Weights of a small sound classifier: arch convnext, norm layernorm_no_bias.
Rows from block 5 of a small sound classifier, named by matrix and row number. Rows with one number belong to one neuron. Each number is 128 + 32 x the weight over its row's rms, rounded and kept within 0 to 255. All counts start at 0.
After each neuron's rows are labels from the 100 clips, of 14848, where the neuron reaches its highest value: "responds to" is what is common among them. Only what is clearly more common there than usual is listed. The data: acted Russian speech (Dusha). In brackets: how many of the 100, against the usual share in percent.
# fc1: MLP up (model.blocks.5.mlp.fc1.weight, 768x128), inputs 0-127
# fc2: MLP down (model.blocks.5.mlp.fc2.weight, 128x768, transposed), outputs 0-127

fc1.533 [148 124 119  96 208 153 164 138 115 127  55  94 121 103  89 113 119 112  87 144 150 183 106 182 131  69 134 125 104 107  71  96 144  91 178 212 129 109 139 106 102 177 114 133 132 159 142  93 114 139 106  86 173  95 144  98 113 104 136 128  52 113 166 102 131 172 142 126 138 180 198  83 138 111 171 109 146 167 100  87 134 163 130 124 168 125 155  88 142 154 103 148 160 207 141 152 104 134 113 107 149 170 102 148 134 140  70 142 154  93  90 106 151 149 124 133 187  82  91 134  82 111 140 140 135 187 137 113]
fc2.533 [118 105 116 161 145 102 129 153 135 106 155 115  77 121 102 100 144 125  79  82 117 114 180 175 106 122 123 109 153 124 123 149 139 105  83  88 108 162 166 210 104 156 183 129 133 146 161  78 149 118 123 181 126 160 143 120 183 156 121 105 110 138 100 159 147 167 170 107 121 140 136 155 112 157 128 132 128 105 110 147 156  92 108 203 121 124 111 187 170 138 109 150 104 107 175 155 132 174 107 184 120 209  98 240 168  93 146 172  89 109 182 163 140  93  79  78 144  94  99 111 111 138 168 126 118 173 137 100]
responds to: emotion: positive (46 vs 18.6)

fc1.663 [141   2 144 182  60 159 180  93  80 140  84 113 155 119 158 122 173 140 153 151 140 113 130  66 119 114 101 162 181 129  80 168 148 142 139  88 174 101 131 129 136 109 102 166 137 174 149 150 110 178 135 138 169 118 124 109 108 129 111 146  65 163  86 118  76 146 133 158 136  73 160 142 128 117  97 141  67 148 101 100  94 107 144 176 150  99 151 150 145 136 122 107  79  88 148 142 125 142 167 176  89 152 158 107 104 128 114 134 137 101 130 160 119 159  84 140  81 139 173  94 163 150 112  58 108 108 110 173]
fc2.663 [160 101 115 141 117 139 109 104 122 125 135  89  53 151 157 112 138 169  96 150  72 108 157 188 106 108 133 132  97 122 147  73 127 131  91 143 147 104 141 155 108  55 163 155 156 156 138 139  83 124 131 151 213 146 130 139  75  98 121 183 109 219 130  77 156 127 155 136 131 173 117 127 149  99 117 134 142 102 143  78 142  59 107 137 140 153 191 120 164 123 201 108 153 114 115 145  87 106 121  86 110 146 112 187 124  96 156 109 120  89 158 161 148 165 147  87 152  89 134 128 163 129 120 174 100  98 105  39]
responds to: emotion: positive (43 vs 18.6)

fc1.702 [108 138  99  97 119 173 139 127 155 153  65 109  65 139 100 138 178 107 134 142 177  82  79  96 107 116 140 141 142  91 143 128 173 161 137 120 183  89 157 168  92 112 138 147 128  98  98 118 110 133  84 158 146  33  82 167 161 142 113 142 121 167  85 153 131  81 135 146 119  92 129 112 109  86 241 181  77 118 146 145 172 135 167 140 124 128 142 107 171 132  97 141 157 103 137 128 149 140  74 120  91 139 129 106 143 123 143 175 104 120 125 119 167 169 112 168 152 150  97 152 133  92  90 144  80 193 117  54]
fc2.702 [110 130 107  60 153 130 168 122 147 121  91 194 162 161 164 143 101 141 155 156 151  92 180 107  84 136 143  99 168  97 138 142 138 133 171 128 132 157 126 154 118 143 165 113 100 185 170 108 172  98 188 147  92 116 131 105 144  55 109  62 161 109 148 144  72 135 118  87  96 126 116  83 124 112  99 130 148 136  51 174 135 159 176 107 227 145 136 196 131  93  73 155 152 146 126 167 134 115 132 120 153 103 121 145 122 180 190 147  91 117 166 135  98  93 110 150 131 173 164 166 159  94  89 133 135 128 109 140]
responds to: emotion: sad (55 vs 27.1)

fc1.677 [125  68 134 126 157 103 193 118 112 108 102 125 145 137 121 161  95 180 124 152 118 127 104 168 157 105 158 149  84 109  84 116 100 138 126 140 137  76 124 140 142 155 162 143  69 104 136 112 148 144 157 107 143 101  74 111 153 102 152  99 129 150  55 103 172 100 108 186 162 117 120 138 173 109 138 177  85 115 182 136  83 176 152  95 135 135 132 134 110 148 117 170 109 138 193 143 108 106 147 152 132 157 125 107 200 153  30 137 101  85  72 155  95 128 120 179  74 110 112 122  73 156 120 167 133 186 202  98]
fc2.677 [116 132 117 125 120  97 160 108 170 122  99 144 112 107 111 162 149 171 130 113  65 137  95 110 159  99  65 179 117 108 104 160  97 128  75  74  92 128 127  99 128 167 141  69 121 101 115 122 160 177  95 147 132 141 113 163 131 133 142 154 121 188 115 123 152  83 114 100 174 102 167 185 198 128 102 109 115 131 170 102 112 119  65 139  85 127  79 127 120 148 126 118 131 115 121  84 133  89 128 125  86 151 143 175  61 148  87 176 153 173 156 139 178 130 123 155 115 110 136 165  90 187 170  69 187  98 151  36]
responds to: emotion: positive (60 vs 18.6)

fc1.119 [172 125 154 108 168 157 136 134 194 163 136 171 179  57 146 155 114 162 116 102 172 141 216 120 118 128 126 148 165 143  43  50 123 162 106 156 106 139 137 145 121  85 184 116 151 118 100  77 124 148 130 123 128  70 169  96 148 112 115 164 108 142 118 138 140 137 102  39  96 148 124  95 125 166 128 121 105 120 114  91 134 146 140 123 117  89 127  50 140  81 131  82 159 169 123 119 157 107 127 149 169 156 156 124 177 106 164  74  78 103 143 138  68 130 169 133 133 119  98 151 128 121 163 154 169 156  78 139]
fc2.119 [ 80 153 160 117 152  84  84 136  72 124 116  67 182  88  86 108 125 111 105 152 155 123 177 124  94 153 115 154 126  54 141  75 195  56 198 163 196 117 170  94 130  91 117 168 109 136 113 126 101 148 132  98  94 125 142 156 181 111 143 122 149 152 112 114 112 112  65 149 118 131  74 107  86 123 141 101 117 104 106 152 124 136 140 157 126 109 124  98  98 137 145 105 113 142 166 115  83 159  91 124  98 155 172 109 160  23 160 156  71 158 136 117 150  95 114 122  92 124 101 177 145 185 133 152 128 107 112 153]
responds to: emotion: angry (44 vs 18.8)

fc1.667 [116 159  68 127 113 133 109 147  80 100 124 128 139 136 160 139  58 125 128 144 155 117 137  96 170 211 114 119 125 122  96 110 148 135 127  59 112 171 185  82 147 152 152 146 155  88  82 142  98 107 155 143 118 138 174  95 127 120 116 168 115 126 164 144 116  92 137 188 119 187 161  93 119 150 119 174  63 118 184  96 126  98 115 105 126 143 114 133 119 102 102 141 109 101 171 192 118 140 113 164  58 100 158 124 147 110 128 145 104 135 119 158 148 160 165 119 159 208 145  83  42 130 181  47 115 163 113 138]
fc2.667 [105 163  99 131 183 207 203 136  91  89  98 183 131 164 141 116 194 145  79  77 150 118 112  88 125 137 161  88 110 155 131 133  81 158 130 116 104 122 204  92 184 134 130 117 134 101 136 120  75 104 108 113  78 135  92 101 163 100 109 128 155 120 197 118  76 194 102 155 121  89 131 162 156 136  90  43 119  87  69 111 161  66 129 127 166 137 125 108 120 136 125  99 121  95 129  79 121 127 145 151 117 121  87 173 140 128 106 131 126 140 158  79 110 108 124 118 128 159 167 120 138 178 171 134 154  87 148 140]
responds to: emotion: neutral (74 vs 35.6)

fc1.410 [133  71 135  90 157  85 129  96 181 112 158 145 106 132 163 119 147 131 119 183 121  86 142  82 138 150 126 121 133 112 122 147  74  84  69 167 145 124 127  80 177 131 146 169 188 162 150 127 120 168  74 101 188 173 108 150 135 181 112 169 100 161 189 141  35 165 128 119 149 135  30 101 132 113 136  81 138 155 118 129 125  80 152 134 107 130 173  81  74 139 163  95 141 111 122 123 131 149 117 159  86 166 110  76  91 167 136 199 121 123 135 110 162 107 111 148 170 131 115 128  94  90 133 115 124  89 144 111]
fc2.410 [128 149 141 123 143 103 166 119 113  85 130 147 134 100 160 168 133 124 152 133  84 149 133 142 112 127 159 124 112 103 165 110 134 131 157 141 153 150 164 171 134 157  98 126 133 171  56 174 179 192 113 151 136 201  98 141 136 103  82 113  54 188 114 127 112 134 114 115 114  80 201 141 131  66  93 153 130 149 166 129  46 117 111 174 152 140 139 160 119 163 152 109  91  34 153 141 107 118 107  77 131 122 153  82 136 142  95 109 100  95 142 190 178 125  67 161 102  98  99  58 123 153 151 130 126 131 102 169]
responds to: emotion: positive (45 vs 18.6)

fc1.621 [135 136 107  89  96 168  91 118 125 111 109 128 141 114 117 137 119  72  67 173 142 150 137 133 135 165 132 121 138 139 110 147 140  88 111 201 136 117 139 101 100 169 116  88  97 113 141  99 106  91 108 134 158 159 206 195 110 136 157 130  79 103 133 151 123  91 198 139 167  67 152  74  70 102 152 119 134 132 172 163 152 113 194 115 106 105 111 133 105  87 129 161  75 111 115 158 102  85 119 126 115 112  89 121 150  82 152 151  94 177 103 137 160 236 147 148  76 173 167  84 140  87 163 155 154 163 121 144]
fc2.621 [140  81 105 144  63 165 190  68 118 134 136  95 155 147  95 126 131  76  94 192 123  81 105  88 164 136  93 112 191 146 124 171 106 149  76 112 106 139 131  66  84  85 202 114 137 135  94 158 173 127 134 108 150 125 136 154 106 130 135  65  47 132 186 182 176 133 128 161 132 153 133 159 100 157  76 127 152 132 151 149 137 141  70 143 130  92 174 143 111 161 138 157 138  96 172  91 101 106 148  89 124 183 155 135  66 134 114 127 143 123 129 105 157 166 150 149 164 127 142 155 163 134  76 147 150  96 117 111]
responds to: emotion: positive (64 vs 18.6)

fc1.742 [174 130 127 186  99 151  74 151 106 133 138 137 135 181 186 108 140 109 126 130 173 111 134 123 155 192  87 162 164 144 146 117 169  83  79 106 137 147 124 152 132 150 106  53 128 109 185 186 162 131 131 143 126 148 207 145  63 145 111 201 142 140 107 112 106  60 136 133 123 103 142 100 106 130 175 103 158 153 100  63 124 131 173 106 121 109 128 109  96 143 133 137 144 134 114 119 105 125 127 149 101  77  74 186  95 158 143 166 169 109 119 141 136  87  89 189  88  79 167  57 116 129  86  86 109 132 112 125]
fc2.742 [163 107 146 129  76 132 157 161 169 121  49  46  94 142 131 103 123 165 110 129  94 134  63 130 160  91 125 102 138 142 177  56  68 110 147 146  82 123 110 159  95 149  72 131 166 101  55 168  99 104 124  90 114 104 168 118  89 166 154 124 130 140 152 130 114  78  95 174 153 156 110 139 165 124  68 131 117 175 109 108 109  97 113 119 129 138 132 151 189 145 148 125 139 128 195 145 121 109 142 136 149 109 145 192 153 171 154  81 158 123 161 136  65 131 152 153 162 123 111 120 156  39 129 125 120  96 137 109]
responds to: emotion: positive (40 vs 18.6); emotion: angry (39 vs 18.8)

fc1.749 [106 180 129 151 109 106 169 172 100 152 142  82 175 193 129 124 159 114 117 120 148 179 123 103 134 161 118 168 150 124  90  51 139 166 174 153 107  85 164 121 151 130 164  85 138 142 120 121  71  94 152  70  97 147 127  67 134 149 102 128 114  99 106 113 161 107 111 139 166 136 107 136 132  41 133 125 166 158 167 122 152 137 112 120  77 123 184 133 128 174 114 148 120  92  81 157 124 141 105 122  72 126 117 129 110 130 170  84  73 152 191 125 143  79 168 212 148 124 131  84 152 129  97  40 146 132 113 138]
fc2.749 [178 106 163 149 178  91 135 156 124 157 164  90 173  63 120 110 161 147 122 132 118 188 153 130 174 113 163 101  66 141  95 146 118 113  93 147  79 113 100 158 170 153 117  97 130 148 133  29 101  62 132  93 112  92 147 179 111 141 150 161 203 102 140  99 126 115 172 150 119 113 140 101 155 118 140 166 159 142 132 127 110 163 146 126 170 129  99 177 113 159 153 121  51 167 136 147  96 166 137 220 131 113 175 132 137 183 119 166 105  95 113 141  89 104 115 119 129 152 134 128 103 166  89 178  76 128 137 130]
responds to: emotion: angry (48 vs 18.8)

fc1.102 [ 98 122 113 131 139 183 156 121 135 108  98  92  99 169 132 143 142  66 136 109  72 149 192  81 131 115 134 170 180 131 128  44 130 167 147 133 125  89 176  38 135 153 148 162 122  94 160 105 115 108 106 129 138 158 170  76 135 152 122 137 136 148 166 138 137 100 125 146  82 195 118 153 149 104 179 140 147 105 123 154 114 128 125 139 120 184  91 105 169  91 109 121 194  60 138 158 107 152  87 111  66 134 122  85 163 129  71 134 133 195 137 130 126  89 145 134  68 156 154  98 138  99 100 113 138 178 166  82]
fc2.102 [155 167 155 162 153 164 148 102 149 108  75  85 140 181 154 103 129  92 112 152 129 156 133 122 115  61 168  97 103 141 112 127 191 118 157 104  78 130 157  85 154 115 122 189 155  96 108 144  91 106 162 119 141  64 154 104 146 101 175 154 129  82 134  60  71 122 130 135 114  86 101 146 103 126 102 158 152 198  91 143 176  74 119 168 160 117 170 202 135 182 144 119 149 177 109 102  94 112  85 102 149 147  94 130 106 145 138 150 129 124 171 102 177 201  82  88 137 178 135 111 113 122 139 114 161 142 102  97]
responds to: emotion: neutral (66 vs 35.6)

fc1.23 [ 75 163 103 153 137 146 163 133 107 126 101 133 123 140 125 142 137 145  87 127 121 139 136 186 105  94 150 131 178  99 101 174 179  62 112 100  90 123 130 197 149 131 169 140 120 126 145  82 123  57 152 165 139 118 116 129 155 127  69  93  93 146  90 132 152  87 110 134 139 154 156 170 178 150  89 110 137 130 120  94 161 179 139 166 155  98  83 122 139 152  56  95 148 120 176 158 170  94  75 175 128 119 189 146 134  98 125 131 104 120  60 168  86 137 179  48 142  99 124  73 126 113 119 189 132 180 145 145]
fc2.23 [ 90 137 160 130 112  52  98 125 111 126 110 116 108 125 119 115  86  94 139 178 133 132 156 114  51  84 114  65 133 111 130 178 147  87 111 148 129 161 133 162  93 177 116 193 153 113 112  99 167 129 110 189 144 133 121 110 117 110 142 142 119 167 124 173 132 103 119  98 151 105 100 184 114 120 148 204  77  71 186  98 172 107 111 132 117 160  72  72 116 121 102 149 206 118 132 135 106 146  97 110 133 185 149 101  94 170 104 143 163  97  94 179 115 118 116 172 155 128  71  65 120 100 157 129 136 168 156  85]
responds to: emotion: sad (58 vs 27.1)

fc1.687 [ 72 142 148  93 128 115 161 164 145 116 140 162 123  94 152  99 136 112 105  86 155 145 138  87 173 107 136 115  82 121 164  80 167 174 138 127 110 140 153 172  82 142 172 170  60 147 112 119 119 151 159 134 135 121 102 129 138 114 157  92 120 189 108  87 119 148 116 106 139 107 164  88  95 156 154 163 152 139  68  94 136  81 148 145 177 108 117  62 151 163 156 110 160 177 152 118 110 135 146 203 113  87  74 114 145 110 111 116 160 202  98 120 149 127 101 118  70 123 167  89 153 164 114 124 113 157   7 128]
fc2.687 [ 60 109 119 111 137 134 114 135 139 202 161 134 157 133 147 169 145  85 115 122 123 125 177 117 120 136  97 190 147 184 155 112 177 130  66 102 116  45 153 145 187  79  80 132 164 106  76 187 153 116 113  89 138 123 184 151 119 140 124  92 163  82  94 145 114 103  99 139 171 155  96 178 136 143 142 131  85  93 181 127 128 161  83 154  97 112 160 124 123 195 151 121  96 153 156 125  45 129 119 157 125 139 132 117 157 154 130  70  95 134 112 102 127 172 147 153 188 142 134 104 143  89 143 113 174 126 187 132]
responds to: emotion: angry (61 vs 18.8)

fc1.711 [ 91 169 175 160 134 160  91 189 104 136 139 141 102 113 129  86 116  91  92 142 113 186 132 104 168 166 167 121 168 153 109 116 205 111 108  89 153  53  50 101 139 175 161 105 144 171  61 139 141 132 137 182 128 146 129  78  89 169 117 175  88 103 149 111 108 115 157 109 104  46 122 178 115 104 100 137  77 151 143  45  80 115 121 166 110 128 127 164  92 127  97 125 123 144 144 133 157  99 150 111 138 182 145  89 148 120 160 114 112  81 101 148 142 178 136 130 140 173 107 147 104 138 120 127 145 132  78 122]
fc2.711 [ 93  89 179 134 158  94 178 155 137  97 146 152 108  72 107 100 127 143 131 150 179 124  99 137 136 219  88 150 148 140 182 113 100 153 118 157 156  96 167 128  58 172 131 103  97 145 134  90 124 203 122 125  70  99 148 170  67  93 142 135 165 184 131 126 141  67 123 103 105 183 142 117  94 189 127 120  89 112 135  86 146 118 127  85 120 145 122 159 133 133 172 103 103  81 113  95 132 131 102 113 100 162 130 105  92 109 134 151 110 132  97  95 152  81  74 110 109 100  86 104  73 117  70 107  93  63 148 121]
responds to: emotion: sad (72 vs 27.1)

fc1.37 [154 106 106 112 141  92 159 181  82 114 163 133 175 107  96 165 110 150 119 110 152 116 136  89  83  93  71 122 153  82 128 137 156 142 140 182 159 155 163 151 184 152 128 162 123  88 114 117 180  88  90 110 150 111 144 182 124 139  92 114  98 109 218 225 136 133  76 116 141 100 124  98 131  82 138 174 134 151 108 115  95 154 117 181 122  80 110 114 100 102 134 122 130 122 158 135 154 175 146  99 134 187 107 170 115 140  77 185 175 114  84  96 103 145  93 144  89 119 102  97 145  94 105  83 199 136  96 145]
fc2.37 [151 131 136 195 108 175 101 119 129 112 101  86 120  96  89 131 140 122 190 140 170  94 118 111 185 104 166 106 133 169 161 121 120 137  99 164  92 126 196 146  87 161  65 100 149 124 181 125 180  98 110  91 180 119  91 123  99 120 206  84 123 138 130 101 109 164 183 135 137 150 128 144 157 108 160 134 215 136 126 132  82 159 209 120 166 156 182 132 201 157 133 131  94 123  70 106 159 128 149 107 184 118 140 146 132 158 143 142 172  78 174  95 145 100 138  95 140 117 143 129 123 143 132  82 155 150 124 127]
responds to: emotion: positive (52 vs 18.6)

fc1.372 [141 119 161 153  90 134  84 109 101 132 220 151 106 120  94 146  94 125 156 119 123 118 115 166  70  99 116 135  69 116 181 119 155 121 114  81 113 134  85 152  83 163 188 138 134 176 137 104 160 111 170 125 129 119 115 159 163 114 105 133 167 153 148 129 191 111 147 112 104 129 167 131 148 115  95 144 127 151 105 117 159 174 164 100  88 134 173  48  96 119 108 137 133 153 136 166 165 124  70 158 123 100 171 121  61 133 120 156 147  70 178 156 170 144 147 132  73 137  44 120 101  49 176  93 132 153 129 159]
fc2.372 [149 171 133 162 191 134  94 114 120  84 185 117 129  87  96 172 130  97  44 103 123 200 162 147 135 203 148 149 157 180  69 107 131 123 145 171 130 110 179 115 167  95  81 164 144 158  92 118  77 111  88 112 124 127  98  76 167 142 167 111 172 109 111  66 122  88 137 148 158 131 161  99 114 121 180  82 103 107 108  87 120 188 148 115 121 185 105 120 181 127 144 137 105 155 129 119 151 142 176  99 144 108 140 123 156 126 125  96 147 119  98 124 125  91 112 165 117 135 172 126 129 118 162 120 124  75  57  78]
responds to: emotion: angry (86 vs 18.8)

fc1.27 [172  71 105  99  98 132 160 176 123 122  65 174  92 122 177 158 104 130  91 166 162 109 128 111 108 118  84 136  75 115 128 154 129 122 196  79 126  98  99 132 135  96 149 132 142 118 110 145 213 111 130 129 138 180 154 198 100 119 173 154  82 134 151 108 133 183 108 151  98 184 148  81 100 138 109 113 125 168 166  82 172 142 112 112 128 137 106 162 143 131 137  87  89  43 129 136 170 100 156 168 101 176 154 136 154  51 117 133 101 121 165 130 103 127 117 195 189 137 107 121  84 157 122 101 106 156 136 131]
fc2.27 [119  73 123 106  84 159 110 164  96 154 152 116 113 143 133 118 150  96 164 177 109 213 125 108 143  70 133 178 191 132 144 116 144 155 122 113 146 154 147 171  90 156 102 160 137  97 115 146 185 127 109 109 124 136  76 171  59  94 110 144  93 142  96 158 135 118  94 161 104 108 116 142 116 144 136  96 191  96 114 120 114  56 183 135 116 101 159 184 192 144 180 112 151 176 130 188 188 111  98 106 120 114 186 103 123 180  80 174  96  73 174 129  62 109 116 119 112 109 162 139 148 121 123 127 134 135 125 120]
responds to: emotion: positive (52 vs 18.6)

fc1.550 [155  75 120 151 150 124 130  53 119 102 166 165 102 158 110 152 121 160 161 110 181 123 165 130  98 164 138 131  90 126 176 117 188 184 144 134 113 137 136 151  42  61 153  91  96 101 118  90 110  50 142 102 167 123 134 107 158 145 132 158 157 176 117  99 108 141 114 127 107  66  94 107  97 155 111 122 136 115 100 137 100 196 150 118  83 146 136 105 113  86 186 144 143 180 178 135 149 180  95 184  98 139 103 103 157  97 124 105 154 179 160  88 128 177 118  79 116 134 121 118 103  95 142 123 166 164 123  67]
fc2.550 [152 157 126 129 131  80 204 145 148 163 137 126 136 133  67 125 142 115  59 126 121 123 155  67  61 169 148 120 104 149 117 138 119 151 119 126 150 109 143 114 163 167  80 135 164  88  90  83 165 175 108 150 213 134 198 152  99 105 121 137 146 141 103 109 107 158  98 147 161 127 126  73 136 132  92 143 125  77 114 151 138 205 146 134  96 181 145 103  91 135 101 184 121 127 159  95  96  70 130 100  88 181 126 142 107  95 158 141 131 111 124 170 195 154  49  74 134 152 134 129 130 102 172  87 115 104 129 135]
responds to: emotion: angry (67 vs 18.8)

fc1.264 [146  98 205 160 103 166 123 160 113 115 134  47 125 119 114 192 138 137 147 160 180 136  96 110 129 128  99  86 159 111 158 134 180 139  31 136 156 133  94  70 152 114 147 129 123 136 158 175 146 101 140 105 167  40 135 144 106 120 112 136 118 149 112  54 105  89 116  85 151 147 184  87 136 139 117 135 122  73 157 160 145 135 147 100 101  84 139 120 103 186 181 155 118  92 155 148 108  73 125 129 176 115 139 100 116 133 101 193  97 123  79 109 129 149 119 184 100 167 163 165 147 138 110 122 101 115  85 144]
fc2.264 [ 70 125  85 136 118 125  96  95 136 119 116 142 135 150 166 195 142 152 127 115  90 162  87 119  98 131 115 112 188 133 125  94 141 150 103 137 142 122  89  95  75 122 159 152 153 173 139 101  71 187 108  82  77  64 111 172 107 108 104 122  91  96 124 116  59  95 150 125 149 205  84 102 121 128 136 101 155 164 152 148  71 102  92 158  78 134  96 189 191 132 103 115 138 161  87 182 132 171 162 119 137 167 129 124 160  95 168 106 117  35 138 151 165 134 125 126 152 166 113 177 129 153 136 113 149  91 136 152]
responds to: emotion: sad (63 vs 27.1)

fc1.675 [120  96  86 105 113  87 158 123 131 239  87 158  97 116 110  74 140 140  95 131 140 161 113 120 138 136 122 112 133  87 114 123 108 177  91 167 177  98 114 122 129 166 142 113  94 185 129  76 167 106 110 117 119 121 116 107 147 136  97 147 109 179 114  75 130 110 125 137 123 138 133 148 102 201 121 114  59  99 121  91 103 118 161 128  86 133  92 116  83 138 179 164  96 174  77 130  99 126 168  94 140 129 133 177 105 115 152 195 181  70 168  96 114 114 202 151 135 109 135  89  78 166 178 100 161 162 106 162]
fc2.675 [164 106 111 105 169  93  95  95 125  80 163 151 125  86 171 103 123 157 111 154 107 157  28 156 157 157  89 100  99  96  93 175 206 117 123 112 121 118 145 165 111 129  89  69  96 136 104 126 144 154 183 120 126  82 174 123 145 101 189  89 140 172 115 128 118 103 188 110  94 132 117 161 145 133 169 104 150  94 113  99 180 215 156 145 131 127 122 129  94 113 124 108 125 113 148 170 135  60 157 114  81 130 153 158 153 101 112  83 154 103  54 149 169 114 179  87  94 142 120 104 125 116 136 113 118 141  94  86]
responds to: emotion: sad (82 vs 27.1)

fc1.218 [177 162 134 151 112  88 178 148 105 161  88 177 107  85 137 147 152 190 107  95 115 138 100 169  61 186 174  89 167 195 214 141  89 125 122 134 140 170 133  63 115 132 124 151 138 150 143  71 129 186 163 104 147 165 100 120 140 182  97 124 119 110 125 140 161  84  83 112 127 102 111 154 157  88 136 102  98 122  76 155 119 120 114  99 142 117 145 123 134  83  91 151 130 163 109 197 147 120 108 134 141  97 115 104 103 105 184 147 115  85 148 141 110 164 112 111  46 104  72  91 134 150 157 134 137 158 154 167]
fc2.218 [188 144 193 129 131 148 122 126 124 163  93 189 122 159 121 145 107 138  93 144 128 142 133 138 192  97 125 131  97 104 102 124 116 161 116  96  73 164 108  56 180 104 141 138  78  99 166 178 133 148 159 122 135 108 159 138 147 110 119 173 156 187 147  73 127 112  78 140 130 122 127 130  41 105 116  89 187 172 118 126 125 139 102 133 104 170 181  61 155  91 103 134 118 153 147 120 125 153 123 201 144 102 113  97 152 191  98  87 159 108 130 160 100  77 140 193 166 114 150 130 103 160 116 157 137 168 129  62]
responds to: emotion: positive (43 vs 18.6)

fc1.65 [144 169 109 111 121 128 175 139  94 109  72  73 125 158 171  79 122 163  96 159 127 181 101 183 120 104 163 131  91 100 117 113 145 150 184 134 121 133 154 132  99 138 119 165  83 198 164 128 133  77 101  96 113 102 149 108 123  86 132 124 100  93 175 164  87  94 166 152 103 131 208 107 151 158 175 184  90 110 144 100 155 125 157  81 158 108  95 118 129 139 106 174 134 195  70 111 121 138 146 135 187  83  78 180  75  99  96 100 159 110 151 137 146 164 112 159 122 102 122 110 117  95 154 151 103 148  71  84]
fc2.65 [ 90  95  68 150 115 106 124 128 172 146 152 145 161 114  81 208  97 124 131 137 168 159 154 139 112 115 103 172 102 127 137 110 169 114 151 157 161 121 100 130  59 193 177 139 156 131 167  79 133 147 129 199 136 168 109 156 159 139 114 102  96 201 100 140  82 144  72 160 147  95 126 191 118 112 108 132 207 112 119 126 143 103  91 119 103  99 156 121 117  86 111 137 112 123  75 163  87 144 202 133 148 155 180 150 141 127 107 173 112  66  98 120 183  92 111 147 170  88 114 160 130 139 130 112 108  87 169 114]
responds to: emotion: positive (52 vs 18.6)

fc1.185 [124 189 133 125 142 144  99 149  95 125 153 119  79 143 113 160 129 135 142 186 124 147  93  93 134 171 120 174 100 172 121 102  87 145 161  89 137 148 175 109 154 146 180 135 174 130 113 105 161 150 162 146 124 132 114  82 113 180 150 134  93 155  99  94  81 109 100 173 122 119  98  89 145 105 149 140 155 175 118 161 130 155  99 105 129  79 177 114 122  91  88 142  68 187 150 159  94  75 139 121 152 103 113  92  60 107 180 190 126 106  45  84 132  64 159 175  71 116 152  96 114  84  93 145 146 143 134 173]
fc2.185 [143  56  53 114  58 124 153  85 122 129 163 183 146 177 154 122 212 115 109 121  84 129 113 147 126 114 143 171 105 165 105 113  71 113 115 111 160 143 113  91 131 131 172 116  96 142 135 119 113 153 168 131 120  93 128  98 177 102 143 183 126 127 145  90 149 155 176 119 107  98 119 161 104 102 180 124 164  34 107 102  85 136 154 135  89  85 156  61 141  97 147 116 107 137 181 150 126 178  92 102  82  81  86  92 148 144  92 125 151 117  92 126 135 142 171  93 154  87 179 129 111 136 125 155 145 141 128  73]
responds to: emotion: neutral (66 vs 35.6)

fc1.574 [154 169 127 132 139 139 133 146 164 142 129 112 180 130 160 128 106  78 187 103 148  91 106 180 139 143  41 129 215 131 146 151 161 117 157  99 170 109 120 101 114 171 103 116 112  74 153 110 133 136  83 113 191 106 128 131 107 147 134  81 125 143 122 115 124 130  70 151 123  91 115 131 195 141 170 101 117 114 136 122 190 100  97 114 123 142  86 130  35 122  99 111 141 121 137 132 123 109 129 110  90 168 148 166 145 140 111 128 102  87  71 171 184 163 110  77 160 169 173  88 173  76 101 131 113 146 122 213]
fc2.574 [158 128 103 158 117 150  67 140 130 204 163 148 114 102 173 117 126 157  63 165  91 166 170 154 175 159 143  82 116 125 116 159 157 117 111 143  92 175 139 140 147 142 129 138 130 140 116 130 123  96 143 153 133  29  85 200 136 102 140 113 127  89 126 127 165  92 121  94 120 121 133 115 120 171 112 205 165 128 118 106 137 127  61 168 110 162 107 147 109 191  78 116 174 167 196 106 177  82 124 150 163 134 128 180  83 110  82 118 178 112 111  71 153  95 149 156 110 154 122  85 120  89 112 125 146 123 147 156]
responds to: emotion: sad (59 vs 27.1)

fc1.732 [165 117  78 121 136 115 107 135 131 143  90 104 126 110 165 104 152 190 130 215 114 115  92  91  97 139  79 152  48 127 126 143 124 173 157  70 160 110 102 145 142 157 111  74  88 171 156 151 111  74 142  84  78 148 139 168 158  94 126 139 106 144 151 158 155 146 135 171 159 121  56 195 154 198 179 112 129  90 126 160 157 148  97 146 139 126 169  86 113 120 118 152 128 164  95  69 102 144 108 168 134 117 131 155 140  93  93 103 170  73 137 117 147 164  97 141 169 146  74 153 108  82  86 145 136 138  97 150]
fc2.732 [109 100 126 100 124 104  95 146  98 123 175 106  99 124 158 121 121 113 138 120 125 169 113 140 183 147 174 124  98 145 168 159 206 139 168 142  89  96 133 203  95 178 120 123 165 146 177 145 152 108 149 178 175 158 117 143 108  69 133 145  97  52 136 172 144 132 136 120 160 167 139 126 132 128 113 130 104  79 154 166 141 135  77 115 115 170 113 116  59 215 142 152 143  82 148 121 135 125 131 156  88 163 135 128 200 134 152 176 147 129 122 189 123 124  85 148  84 130 113 146  77 127  86 109 149 114 201  61]
responds to: emotion: positive (43 vs 18.6)